A small image VAE, trained from scratch: 3.4M parameters, encoder patch size [4, 4].
Rows from block 2 of the encoder of a small image VAE, named by matrix and row number. Rows with one number within an expert belong to one neuron, the router's apart. Each number is 128 + 24 x the weight over its row's rms, rounded and kept within 0 to 255. All counts start at 0. Numbers have three digits each.
After each expert's rows are labels from the 100 images, of 14848, where the router gives the expert most weight on average: "responds to" is what is common among them. Only what is clearly more common there than usual is listed. The data: aerial photos of the United States (SatlasPretrain). In brackets: how many of the 100.
# router: router (encoder.blocks.2.mlp.router.weight, 32x160), inputs 120-159
# up: expert up (encoder.blocks.2.mlp.up, 32x32x160), inputs 120-159
# down: expert down (encoder.blocks.2.mlp.down, 32x160x32, transposed), outputs 120-159

# expert 24
router.24:085157137080115140157104126123090128100142154115094110136124152096136140159138168122138134161123110127133125163155152113
up.0:123138138137139123118123128146138106109143152101078095139134146079109150127106097133094146142123134149109146128126136105
down.0:144101138145115137126127130109139119134066129131161087147101079164123135118156131136112108129147133155167130095129107137
up.1:122116146135160116078112121171170131108127123119145097111087130129097124156129138111126110152151139071131135140103136126
down.1:158085128095105137134162137095130182129132157110127140129146098118122160109083113120170148136141118125112120129105144129
up.2:160115126168118165132132102117142113122159120159157136138135129155132073107155086071111142090137171129101106132143119155
down.2:067161141129156120113128106099116129126153146096096121134142142144133095123121113139147132105089104153144113164129156141
up.3:171126113172090133091144123095155140152153100112123122133133155127093076098113076131111162077097130150106143121135128110
down.3:074155138120132108122104103143101124096152121108094097132133151082138138113124163113146147164130089155128142195155154106
up.4:123111133132103135151141153112121132086176132133155131086118118150131051127129138111138160151136111150092130105110116151
down.4:151122152138148120091128108116153122141093123120111123127116130084117122115128152159105102099102151126152135112121148120
up.5:156121133198115139098126148120129111070122119115124086130095088137132126126119117134099138138138126144169135100140150102
down.5:146091122107093108127145153146076119099154165122141174124085133105124103105105141159139131184158143132129140096105102105
up.6:186137115103121146100132121129142100143127097140174135154117108162124069096115084110080140124130151130146105102141097151
down.6:151097156078124168138171162117129118130118126137157120170136083117131150090141135098134110140132198141115146123154098154
up.7:136114108108125114059132128164188138129126118133153096116105112143066104127085116116124129095130151066123112118113135108
down.7:148153123084123183136156131101149166154154123132123141164126109111138077112129124124154094088109115141115110109153140107
up.8:098135111205118110149087095102103118125146134090097098126131152086113116126134118152115130112120092147145155122122152113
down.8:124138152136115134160143123130131161117137149130098068142129110130157129152150130154143136096111098154118121129119135122
up.9:134113115128154162097170144114128154103169082192110120102130140090155108113153102168117145133104113106165082124132076121
down.9:137110146109139156134161114111144146135067133148135132159157103154148166132117165147129150129123151111113086159112153116
up.10:116098110082130154161143116097129120135160124137118130118130130134166057138126112096134169067092121152138135127155114130
down.10:115118110154130112148106096118126126161097131127131148142134134134141181123113109152164130208109152162105127128115108149
up.11:075149128075137134154113130141096135110135134102105139118133129098147187153117189121150133177132107140122128156128150109
down.11:120119156177155128122120126132157110134057140112140135118131125151105135130133118140127124092172154124130131083119115141
up.12:159105106098093134104126136116138095141136100132163127108116108160121092104146110093113143082130161152137139096157110141
down.12:145097161087123140150138149154114058131137130152159136121151143112119166081125180123114118097146141121112134129123143144
up.13:095147104105165108094119127122099123126128127140107088099140141101127166129120164122142132092116092095168123147129177107
down.13:118151144101130125122131132114084110113182123136088098119150176106134112129150157109131138091133063124121122164167154112
up.14:145109155108135097118131141130106089118120131111150091135097105130092151103141152097109098182162142138137149132139138128
down.14:131138139061122150155116142092075114096175149078121147163138105126139159139116155077115126152125148117127141165161127145
up.15:123136129138122165096119102140129089150122118178156131132137116139084132120148107144081152076137122068129108114128139108
down.15:128102148087133149123138122124120096135121108148107128157139122121124121091129137064095102093138116114121122114133147144
up.16:118129120155133105118115117133148117115126112113146081125143118123091128086130119149121139133143104096150118140157158126
down.16:111111132048111159121155131126115140110174127097105166154131118137141106091123129091140098121149158119139121169163095153
up.17:148090124117091149128163117131173150141148133125151153142102129167120057117105089094138146100126156152080133118134080120
down.17:083178139156153118153121114119093102123149136129094147126170168110159158130117130137110146133112101150102106153125177107
up.18:086110135053143164123119135145151152078144143093103130116100096118121096134128137129147111157105125149118128128138129142
down.18:158134156164145101136132106124102098133055155120142105160122138137135155121148128141093101155186148154135129126163115148
up.19:162108127127106140169136124135136106164145172097119141149114124126126123089110133096092149121143132149129132107150134133
down.19:091153139153151145132128126147108146113107158138122135131141146142131139150121109150126140138121116111140116132075179121
up.20:173106139127109130130155150138140143109127132123170137142071094123120106108107109119122130154120181155131154089126090138
down.20:165097147111101128138149152150156143152118117123175157119082090142111148127122120116132120156131156107151138085109084154
up.21:091133097132131117151126147108135142147135150119085115150098117123138125082126086147141141106110101159146135108138102144
down.21:111136157098154110116136117155124078162135128146128102131126146107138120134172132087095114120148102118090144173124143135
up.22:132113113120132147073113137171158151119130123129125091066111114114098092114120100145145147094089119062160106096104133116
down.22:110107121107096165133104129139130153104137134119069127108138106125140091139122101110158097096084100122168114087175137131
responds to: building (72)

# expert 8
router.8:103139109157114127135093110116135128134109137106121116132120093162114150127116141139105144164128082129140109103101145128
up.0:128168104150122097127119152120093150128125151105148118150140128173095143126114102127143152086122118114133137132127155110
down.0:115100107161143089115127148134123111091098124110151097102121124125114124108114118120166148151142128132115159143146140112
up.1:122112151128177152111138124148164131093111117134146125100096139104106129136138154083142119129122160103066126172125139138
down.1:125142135137124135164101083143134123144118132115140137139117092169149097127135123142114092100070153143146148100145147156
up.2:114108104136117089099070113126135105118138133122124066122121136103096089157118130121134126122138141121111159161110131125
down.2:094095132083107116111110133121131141122126133116136143119122166110139140110126147107110125185171140157175138115131093105
up.3:176113144121140124112112155130142089135171100148123125112131136125110089113112079120121123159168125127066122145121110115
down.3:123128111129141149157153136111174136140128139142112127135128105137157171134120115114116143121111130134113129116125114119
up.4:083119149169134103150134123120112112066148146106080106092119147071137107138120149123135121153161118139086137133108153122
down.4:153098137091154160098138102134162124138099112135090159128128108121136139125136150097116155122103141117141095110150146138
up.5:100102102134121091130108123139092095101156130130146119093127171052120119140141174125127123176186105136130153156127106131
down.5:125136132042109137129134132121102118122136124131122132134126133089121139109122174077146121149161167127139149168139128128
up.6:116097118136117126131123117146086114117134137127130126132101137057119082086143176126125123153120181144154118119108134152
down.6:115122121154159142138145141129176150106131105126103110101128124150129137143133116115127128072128125101102144118124144127
up.7:135129126147131128135142115119118135131159162080110105144121114122090122097121147139140139142153108160109116130121131104
down.7:113118151126136123113104118125143117119098135127129104112142106121106091126131140177115147127068135121154130136124098093
up.8:143117114164153139111127139144140114125120145156183126100130135088119092156123119138114149109128115092096110109106132125
down.8:137126121072132142122136117118111139139156134113116117165136125084122132091145135100122119123126153158105128173154126126
up.9:106097123116112080115118159150084121121176154095148119086109132100125106148102155127142135169166097155123183145142133131
down.9:153138138145133145120144108110181114132063141108096146137147125167128153143130109127120142145036164126156113104130118137
up.10:175129098093131136095131127154141129151141106149178122170129151114091180109104106124117121099146161120161096145124101123
down.10:123142150068157148132137126121135135128120131116080118160106123075141150115149161122109155172107151132166133123147124135
up.11:141112155167080163100143100119127134130156128139154131081134128124108071124161138129114131130143114091156103124108141125
down.11:113117130117177113086128134167127142149097131130099095129127127099091129128115139139108130076110118112116108112128178115
up.12:118119079115116130097125159137086151117112123154163121099125137138089213108134176145123132119135128090178103157120111148
down.12:131108170080118137139138167146106178135146128133129134142089125097127158096140152141132105095140178118145132142108130152
up.13:107116092143147097122115151138068116110145126119168119110122186051145113115118117118153129114140107119110150164141124121
down.13:100123102091115084122110145152065123133135128117142131132106148077125163109101135102150130164176117132148173162140129113
up.14:096132100137142099134098107132121122119121130086122065123132124119111137137118124111140117146139114165135152142127117140
down.14:130134139093133100110138164108120101079108123135134138116132103151121132100120165080130123146148138144099152135156068138
up.15:121087147123101127095111107150138099121135155108136102128123152102072138171110119136115128161146114132126165094121116106
down.15:150119161152114147137118152120168172098174132115135137088120090146115134125148174075129165099143129130176078113129144133
up.16:118112118152107144128107125128126156138170138152086108122119124120118114151146112143138110088136096127147119117088123125
down.16:141103105121133121101145148134149161095132142139156115092121128127092125138142118110174157102097115090153127100098136136
up.17:098103157153122120129073105148132123113119139115072135100105124159121152143125200101123090200173113124099126123115163117
down.17:119128113193147102129121119159139092128095130130168125111121125137148102158097110143114152090128108114093137086113127099
up.18:094141120147137128095115151132136135140111099133074138106102115114123108109117119149136144145066089091189136101105113103
down.18:139099137150138128138158153113119140141148110161135150129179116144137145162115114141130144129180173127054141145083111137
up.19:101124149121148125114062083190110087117132105106156099125085140135128098140142159115100112183171136130105136156139116133
down.19:140102150070118144116128142149165148126151123124119145128120119135136130112120179114114123158129118128155142139153118127
up.20:102108129145127149102141155134162166119135141140115114085128118103108081158120123126157108077072135093096141119118150146
down.20:112133158130149130139159115156096106126115104145086127158133164082155165112135159118115151170145185129075128136137119124
up.21:112129090119120125099093101122127089121121136126114086151122126106105119114117100134124153099115121121151127115122121113
down.21:139105130079085128115149122143069101127108139117076144117150146100119167110111150162117117171156161138122103095163106121
up.22:080097114162116117140081119146153140136145149130116129091101101119109118150111161134129159177137077114119114081083130115
down.22:144164132210142132110121121122160112144058121125166151141155138150135108176135115159118150105115140104114130107105141154
responds to: crop field (38)

# expert 10
router.10:137101106129116147105158142117101176112150113118149116103122098112109148098111135124159131180155097139139117107137130088
up.0:114094137114103134143119089124121124124169122099084131131110108131139100127139176114117098193110116165138117118130114145
down.0:115131110097126102126146151126104125103170122152145086107124152086124149107119128118143135121190120159124159176129124130
up.1:131145121143102149131110140139123126144092162101162077130128136127084158094131126160130104102134137131112176132125106086
down.1:114086127148125137130111120160136117149123132122124128128123105137103128122114169177126125109127145116090143107140111094
up.2:141122107111100109133135126125185098151117134111175131134126140108123119139096101091148120093136166137100178149146141138
down.2:129162116179114113139137117105069115161135145062158142140117138169169121114134134145131109146156113142159140153127126108
up.3:154155125134122153113136135111172120140108128145159114119153133161100116111125068142130138062103140113107137132129138117
down.3:076127119144142095145097094115085122134119139127139112170109098109139154132105139133095138128142135137123138163133141154
up.4:126079145116116179127103104167137114114119165108136094165128072169105129114136202139109124148137145134125143113167089148
down.4:128072100080116156131148158123141134100135111146118122074142122100089148110134160096162125130153153122120129110113104108
up.5:114146084136151137171138145139100129134182136110155140122113113149163076149117102106142158138120118097170116117123164152
down.5:130130155116111080118124113114140137129099107116104134111154171136130136124128135175112075131109123141130128128124086113
up.6:133154130145130104108128132157148118152123118149106143114120163147110152124123118139121133149130125083139109100084139109
down.6:160109122134141110093136135139158150132121116138112171128134137157105119152131106133104183074116112065087081119069142130
up.7:136147130167140156153114111140142146134113162123097114125119146062086108136131116128111123152149102122134119135077138111
down.7:132113087131114135078120154146128161141168131125157084135114137104160120133118164162104154109118121106132103149125126137
up.8:112102142132141129106135128118101144135137111133067137102131104085135099111110165148145177140105103126134116106118120105
down.8:142125132168134115134122125122077127165069148134151132149118117113112142148108136174102130163155137140097105155097141115
up.9:087077130122101142160121117118081113113138137094107120114121111142128078110127146139148100184136093167113161138157131122
down.9:111143146087144143119131122096131147150119127137107108165125102136126187128107129141118115116078147145169150161150104141
up.10:119159153123158134068110117152131122126112102150138121144110151171095158136166127128101095130157120058147123166109165111
down.10:124135141116156145136153102162147118147146137137125115129108149119118101137128136154126109132114126113135132120149131117
up.11:138123116074132151126129117104139130136148111148116131158128112167129112119158102141103126133117105134185121137129095146
down.11:123137112118140158136159119111124157147118137161132096186145157094179177095131131134118127142131176137085112158156128153
up.12:107084119126106138137121115151151123101104151100152126128126138115076115134144137124134067169163121154113129141129141125
down.12:148137137156155141130136136118132088113070133137103106149114099127137119118142096151082122150100127120203099117134152120
up.13:120160095152132136113131119113076136073108112150111115115133176117129157104173106114140104147134126156164113097096144103
down.13:141146160147130142110133119151181138111151130125115099102118084168122095102110141095104121119122143147131114089124142162
up.14:143135139069091125078146107154188158122186134116155134132127131094086116159109125120113156129127159127097155119143115124
down.14:118134157154131114122124106126043130109065121107180116143126085157147125103158102130119123108127154123146130139141123145
up.15:124120128119108152158111136104158135131114124114145085152136063175115141144121099121127128083115129138118157140204132134
down.15:142120149103129136115121129148093107119101141108127149100140125085085129080116119124091120188135165089145086107099149140
up.16:153142117129129123112127114127140117158092094145141147143108101171144133163144166114097118126113137077141116153117121140
down.16:122153084142147131146147150109132160126104119134139115120139172128154188129122098132163128119157164145064148141117157151
up.17:125153079137129145105111086174101079129105121125175108126127141152106116125126097137109121128112133111172104118120158135
down.17:146139096091096142140148129157112128130200144119157107128144162090134121078128159102140120151149122126141101178142118108
up.18:129178129151159115109137136143093096115134131096155071120092130137109111149143105129127092145133091099170131142135173108
down.18:132155124141147136117123156156126127096145128110136138122091115102135110156120068121125129145121113120140127139133186135
up.19:115101132153153130113115121164118168106195127134121108109107183089110129130153129127130089169171098114076144173110150116
down.19:145134131173142144127115111119141086155055132130097120107137085137137117133098100152085156108084132132126119106122156107
up.20:108149119142147115108114126127074111099143088104115119104114140070148109097151119108144112128142118127142122136108151120
down.20:120151117089140134108140140114063133134120111125169119125141122112155170101139074133161114108156133172135148159146132114
up.21:100107098111125126173116127156136121118187153120062120109120165037117097128097134141115129129106114137127147134123110142
down.21:118139097100108109098167135125115154120137127141166092136121164150155137080145089132118095160190090135125141133134110143
up.22:150136135178125133115116143173059108110129143084128097098113156048109129123142141145083114152156112129139131106117129105
down.22:127143116147129129138121149150178164129143140138099121112114081130127120129117149115120133121115137124120098118093158136
responds to: building (72)

# expert 15
router.15:113089151115153129092130120158177107092167164128106110079089139111118060152127141083135153100065138125094137132124146139
up.0:115101096112134157103134125137165128096118125157110111109095099105106150125120180137096140185124115110180101098093123103
down.0:117081116044114140166120142089128155096161132100120128142110100097116147112144160064162113164127121197169142116149122116
up.1:129079145118108131134117081134155138105127154103128127153122132139112105137100121115144099141133177181088158109141130104
down.1:157165156146148122119122119109127100157074145099136130166134139128148154120111094142109110124111138129146120139158146117
up.2:146136093120109111131118132124150095140072120125108119186107131136124126118097114132127110097099113154122135090150116100
down.2:113166114136129126155123151124107130111165123120145106119146120166127156124132130136133157147139115122157125139104128160
up.3:146105120116133140140168141123126123108137158114157151140119139149139119105090118108139193138189132164091133128153122113
down.3:134116126150167115105121124123129113165076148135106116117145136140110132175131096141124128048105137097112118137140148139
up.4:130104107096137160117120118126109099135088134137119120167135099118126181108104099122110156128107140100138107083136151101
down.4:117171131173113092151121132120131170109139142115151147129121152190089123109126142149149129124144104138130133149130111123
up.5:153146140110116118162114113130089091124101113116143134173132140099146157098110169116100150173177158154164139149149102119
down.5:142120120087105139147125129107081099126138125114097118173117114074179145099137160104118129175135135144123140153167107113
up.6:129137115142120139108105089133110119148116073146172120138127144142128170126135147128134089155150134123133118156141120108
down.6:140115107111155119138162160142123126145101136100126085140105122125158125172112105139120138095116136150124132117149126123
up.7:108132113144134155089134125139116144111125116132112125098161147102143153135107161180136123120098102096126094138121141077
down.7:115103119119118145120125140150185143124182126127099127071107137103105108116099162116168137099083106121135091110123125082
up.8:089129100161114154163141120097149152133125148114116128119121138105144109094114138114153139130132134164121116108096144152
down.8:174147108133140181118134110132155159108138143147104135123152115132143091144128188112126133140137137107138134125111128122
up.9:116101117122124103136118128148104111113147141080119119113098138099132102133127165111145132156151059197140159100143126104
down.9:125135139176112134125103095125156155146103140099086118140155095153146099152103107110109110116073153121163117105118150167
up.10:095135125140137148109128136132144134098157137138092122077146133112163070150141155148132143087091095071134115138133145113
down.10:127119138126119120155159115116110152171130113121139135149109131079123189099125087117128131188146165168087129147136097151
up.11:115131118110097159149108091123131155145126136113153107181139141096131152111120116126141097132135191162080167174190113139
down.11:145105100085124126110119122157146157126149124127128152099115085124064097136095134110130155128127104078137170128088118105
up.12:111098146196127128132111108134139119117115149132120109096126168101086167119141129138126118125139151123177124122056156121
down.12:176111122127135151100136136136135126129132112123128108119141102131151106132127113139102142109102118100117120100117127109
up.13:129169141194132113133152139088149125094107122166125102140139145152113172149118087118094137085124140105156163134125161140
down.13:126126110090117124111107131131120106122158140126126100153125111110131122155119139113124135125145114132139150128146122126
up.14:138093121129135132127127111123163112129165135125152131108115133109125079125119099094136179112097103131115134106132104136
down.14:114144175180098118129107135129080100114092144138123141101148166152157135125154160125109118160159142135088097149119134142
up.15:133099100056102168084123114148133144134161134147127094102126123061097128103125128150104145157082156115148121107121108116
down.15:136089093022103125133122119143130181107161110129151136118103156066112079142109127095182097152143095122156148144135116110
up.16:105115095148148113102119141137100131113146100125143118092103160052152102130114126124142162147116108111168129136110124137
down.16:103141080112151120140117151115101142153158130150113154172106139080138155180108079081132173160173091108154138172137152130
up.17:128156131092133130128135119133162146187102145114107117198133101145115148117086069112149114138090187148114122145136107151
down.17:105132118074128151124115142131116164136176134136110115153141122082141167093147117109119127161156128139106135172146118147
up.18:096098135192152125121110130131128115097174147117111102118094142093113138144101122131112152133137079172152136127126163127
down.18:147134098144114170131125119140162129150124133104106109128145090171127102133147137132107123066074143135146106101097113150
up.19:106156108090113105140104114138098121137082146081118117165139134140115179115101130092143100196164141133174138148154139129
down.19:148118114092128110144127126111078101167154125096142128158132126114126143103130099116146125186135131157107141178150105122
up.20:134103137163129139130167124126163124079182133131144118121136166141098131131133105139129152080107156173126136131123137128
down.20:126143114103125117127097106117090112126115114111107100155123129124135112148147102131125081095155142156146151151146135142
up.21:158120143166089137109123156115111109129091103145120133076146107109126156143139147142125094151146124128130146134129119077
down.21:144111147125148078137185127100134063131109116136131113125150131143128139097111115108140164128087140128092107087141118128
up.22:112100087082092147146157166138125181112139105096135129107108124098160121082144132152149110130083153151158149112155089157
down.22:140097106083110119156129116133148160129153113115134120126092086167129160104116133094168088124108188152098141140131111149
responds to: building (69)

# expert 4
router.4:139139140100151119110132135115151096097112135122137104106106098149124099170116107093151154158137136157107127132110138107
up.0:164118136147100142123141143115124130108144116131112073110147106147125160135122130125135168146133115130129134103129130076
down.0:091100145124154127146116145132104115113141141109145145111135145131148140158119130119147160141140069149130191181168141088
up.1:138127130135127175104163098125132122157119106187123137149146144072154075124107120133091164099101133088120091112135136088
down.1:146110156099122171144170158114125135134167143112136123173116121148144136104128109146143125127123160140119134132150101125
up.2:140116115145144108082133128123106121150150096172082116127135123109122109118130114163128162139121108137130106145125118096
down.2:134083143185131129126126110131124120136097151131132117159127109135095146121087140146132146168140111122114125137117130097
up.3:153092150142113155092122108136143102134156122151156089125113110096116087142122138123099140150116148110128150109123122117
down.3:127093148054146150129114119128129094143124133125155132158101118143102099129136115117133126189139141132132127136154114153
up.4:152101143115086153098136115120155139135161134141145091159150127116094135182131097136106116112135134119140130160154120101
down.4:135073151055117141124118136111149128135151121135117157124125125160143123145126148084132103155090132126111122140141136134
up.5:162136107135122129141107134116143160115141137111122107130123125097145161164102095139132120126124125140120155120136113084
down.5:072146111154107148149135105152133144122126130126135093153124115152146105121110107137108146145138106135145131097127143176
up.6:190112156122129146085120138120153111134152101140141087134135121141117129209124090115125129129140120128115117146126143083
down.6:135127149091164110138120156115120113124143133129113161134137136152156159151124138110137164112124097136122165168163132086
up.7:109111114144101106177087114136137101110138145100150137125126125154123060126138132122138105181143086153107130126134106141
down.7:120146161129141151143111122100135128138079131120088105148138139120132176096137151137114101148113177127129108166127165133
up.8:164129128127128148161161111098169142105157137140132104171155150164114142170143096134128119102117130159104119159134130120
down.8:108160142171143144141118083128129116125116125125101069163154108160139112121154103140116129135123122158129151113139131143
up.9:174128119063141132060188154138171140121155120157166143086090108155099109152146137133121177140117076129143094104129105137
down.9:128119148209133090116102125126127115131124139120134156119137134148104081163092099123114134121117148124102147109102135132
up.10:155098128111074150104142115146112122100138122149150097119132161095103110145130136138126099171126169096129134087118115091
down.10:116113104060114152117165098143128119104114135112122139133117180116124108090145108113122115148154143140132119112127123132
up.11:142114117108097153165108096121136111132145158124147100197160124153129117166128115123120106122151182140130142150163134139
down.11:155104140080128142082117140174159129100146118118149155084076129136128082130117114118128148115092117109145121109124135123
up.12:076105130129105115124128133128071164119131156102118098166118139092140116143110184157116101130131111117156187170174112125
down.12:163072128093102144138144153134138154107154160128164121125114091149144130167112150126131165099104114068168134125115119133
up.13:092111104130093134153081115146111137132143150099095114140131147112142110127114172137113108108107166108160146127152117156
down.13:138110125054097134123113130166142127120156144121100123134065108092135076146108133143104127072125174115178101097151103140
up.14:128118122118131151086159150138148146148156104119101125112112115099128164143108161146097154111100085102125141152167129109
down.14:152087120104105148141165136108155141106153129144120098156109086141147176151095138131130165139120126130134118136142096137
up.15:159156118151102112126111107124098148159124104125145136153150137162105255128106120127136137130135122124179122115113132096
down.15:110142125137141146130147099122197120105106130134054119140163131141141081130124113093120142138113126147117109105097127122
up.16:134154120163147114104114151117149119083142142133105097081122164122133143159138103125140162121117087145147127115109135097
down.16:141116125135137156109160108133150140122119136171153096145129095161113097142134119140108146136137115107126117110102139137
up.17:106140118159162132134101138115140108117128147147058066157134132114121139111131104128120152143126110151117121147137117105
down.17:093123126124143117107110100138152112114115142124103136147126141166103129130100089107113153125132116145138130120127132130
up.18:159113120100131159124117150116121114149168132128164073154151124144115119189128099119133136089125118129125130157167121115
down.18:142131143111142135138139159099147102119182093159100177101101113156140111164142150091163128121116104082148111139145135128
up.19:123130132111084144159114133116141131129115145114161130141163118154104146128088128143145083120142126128120175132132135115
down.19:120120133124153129119095109127078109133150141121135076162120138087119161155141136112084135127170149127156131147114149146
up.20:156119120095126126129122149149166106120150159114173133109114122144115099191149138138124145135126091130113144142136096147
down.20:154155148145128177133161124130179142133140146160102112115152120150123119121131108107110119141130152132115076119090154163
up.21:115138124176133134153093146115096118107124142121113097145120115143131149176141103119133152124149119150128087147093134123
down.21:147126139136152124130141111112124138151124123145133105126131102161115110148106075107121129137149106133120155131112147170
up.22:075136141094153129096115138144076141104102147119093133090076106108157093079095132115148140153123171132149116131103145133
down.22:165120123130131132153151116115155133170164127164108148111150148105143149124128104155118104105133128099093102131134079140
responds to: building (76)

# expert 1
router.1:115145124125126091143128154172097134116159128094123108125079116130132121159072152117152167141146121132137150161102138092
up.0:093137138113123111153100119088125090101132148102106105203128130147134142130119135073132119178164123189118137166190154126
down.0:134149128118171104143128125096105119153114149131108098145135126083134138133171147120121112140146127151109151137150162151
up.1:135128150159092151087145103132171164125157119161110125112115124119120061135147135157120105140083085141202112094106100123
down.1:133149114123131131143115176128099081115116131100133129119135111088113153131137120108109159145164117114129169126112126126
up.2:129143116152128115116107126120129106095108129106112089115128148094104185158098125157124175107114109119119124130117169079
down.2:122161117151149166130136150140125146123136136137105073108133139109131129165141122139108149119105098124156099110078140121
up.3:082117089102141120105111107119118150140140126098111121133138136127104152117123150125146125149132090137125119143131166112
down.3:083154132102144138127133123135123152127192134142051126144127140114126099122125106105135161097103093113110127171132165128
up.4:119154111133099137123142126126121160108131130118162094125131165054124184139122132155138143107148137133124143140143126103
down.4:121140140152128113150128140123148150113137142104103071149128134128127080134128120128131132112160082169124141099122131150
up.5:143137131110153114140130161104087088113089129107153126145132131154122163121122158101135139102173125160132147140159119118
down.5:124114133130144094129107128136067067116133119142130089116108140129139113127135164141130116182199132151101162123144106126
up.6:077130121094128124165149130120106129125153112120149113139102180101145126125109146122161128074136151142106139141164141122
down.6:119149117170146116146130119112100147164081120136094123119159118104156116135155097166130121129111109146147138088136122133
up.7:104172132107124164114132103135134124127147117136120113143119093123140172129158122107103121125127151119146087105137117130
down.7:119095148121119128115121113128082107113181112109157127110132135141139141141120121127131146177108122117128152119157093092
up.8:142099114139079127168108109129114092132152135112181135124148117114118080146126137125120142137142123138141133106133132122
down.8:151139157157121167144141109125170178129087159146100093145127103160142104167121147131132134127110156130137113116102189137
up.9:148099101121113123139127134142155141130211128134144139123088126142144078140116139124137133112147096156182121112128068138
down.9:130142131138158132170132125140114107129093159117118131126157139149174155145136139147113135107075149146101115119120163135
up.10:142127142151117118112107118167159157105117112124120110142107181103130120134152147127132081175172128136056147171120129144
down.10:105142128116112125140135138121140168119157120136120089157119138110110105148125160139148110090156121150150163154137107129
up.11:119149121135104143120135081121105085119108130126139082158127121086127187121146162153097122150142168124120107116152129124
down.11:131103116091103120160137121104150141115147131117142157157118125136147145103133109118148129117126171158134169126149105149
up.12:151121108107130168126141126125141087158086139119109118110183082137113143099122090127105149120097172113129070081122125139
down.12:133105114109147144113136124127104098131118140110130152106148116124098155098156073131095159125090139134151097075109139132
up.13:108138097144132124130107133137163120110139141098110038131130114108115133150096130087138138166134108164101136150121152096
down.13:109127114120097122134133159141111127086163149113153136154088159102107133146072111111141153115130114135147157111142116119
up.14:089109079130110134142164107126181146154121128139109123124097154069113152148116140130149129134132127117104143115111134130
down.14:152136157163119144128153120124198144141131117143102127107170144156137095153141144146097119115115121132138087104109130157
up.15:123123133131144114122120144111108130091125090142138090125108136109151083142126116128130138145118131107170127143112152134
down.15:132111123110136147143143131112114108120166130131104082144098133127137113169133098077119117136108125132187095126122165157
up.16:112125122145096165148133092114136108144106134127128098133166090099126120121135122144114130112100158105107098098132139125
down.16:090112110100123102116129144103088111101162129117161157114119136096120143135112124084118125121143125107131148146181148138
up.17:060134119116134136129125115137082099159129152118118100158098156045119164142105145148138145081096153115095139169159144112
down.17:114130132139140111136091139127100120121095136105120107165133117122143129167119104158108171119124097134183150122143136137
up.18:103139127125115167160147094081114140122180129128121117174154127104160119116142128139119113112136139163117122138182108176
down.18:162114117158121104101144140155161114115139117131149147115122135125076145148100107112139147094085123102144137087104116097
up.19:111125110146141135103091123153107134148114114143116123123122109128120194121144142167124122197124111104148106128117115103
down.19:128091085091077126131126133134074156108139132116116088114106151105136163122116126142135133176132137146125137126144139122
up.20:126145139138138118115102130149101143109181090106148126151097150131122108131127158128139074214168097145158126152151151087
down.20:164120087098146144104154143116166095136055126150120115112149108086114157145153126125105155103052136122102110091107107118
up.21:077119120121085152142108096105122113125148113119139083166131104101141156124135108122117118122131152145113131133186104145
down.21:146106134107101123131131120166114074127156129133144136117110139128119142109118128094107149163135143127131137127143127124
up.22:112129140140100134165143116097153175146124127116121089150129133107127172141118112150141119087079152151085156142137103104
down.22:132153115192116159143129107110141155122114147091155068124148116171093102129119129157115126109148119155154123073118123142
responds to: building (70)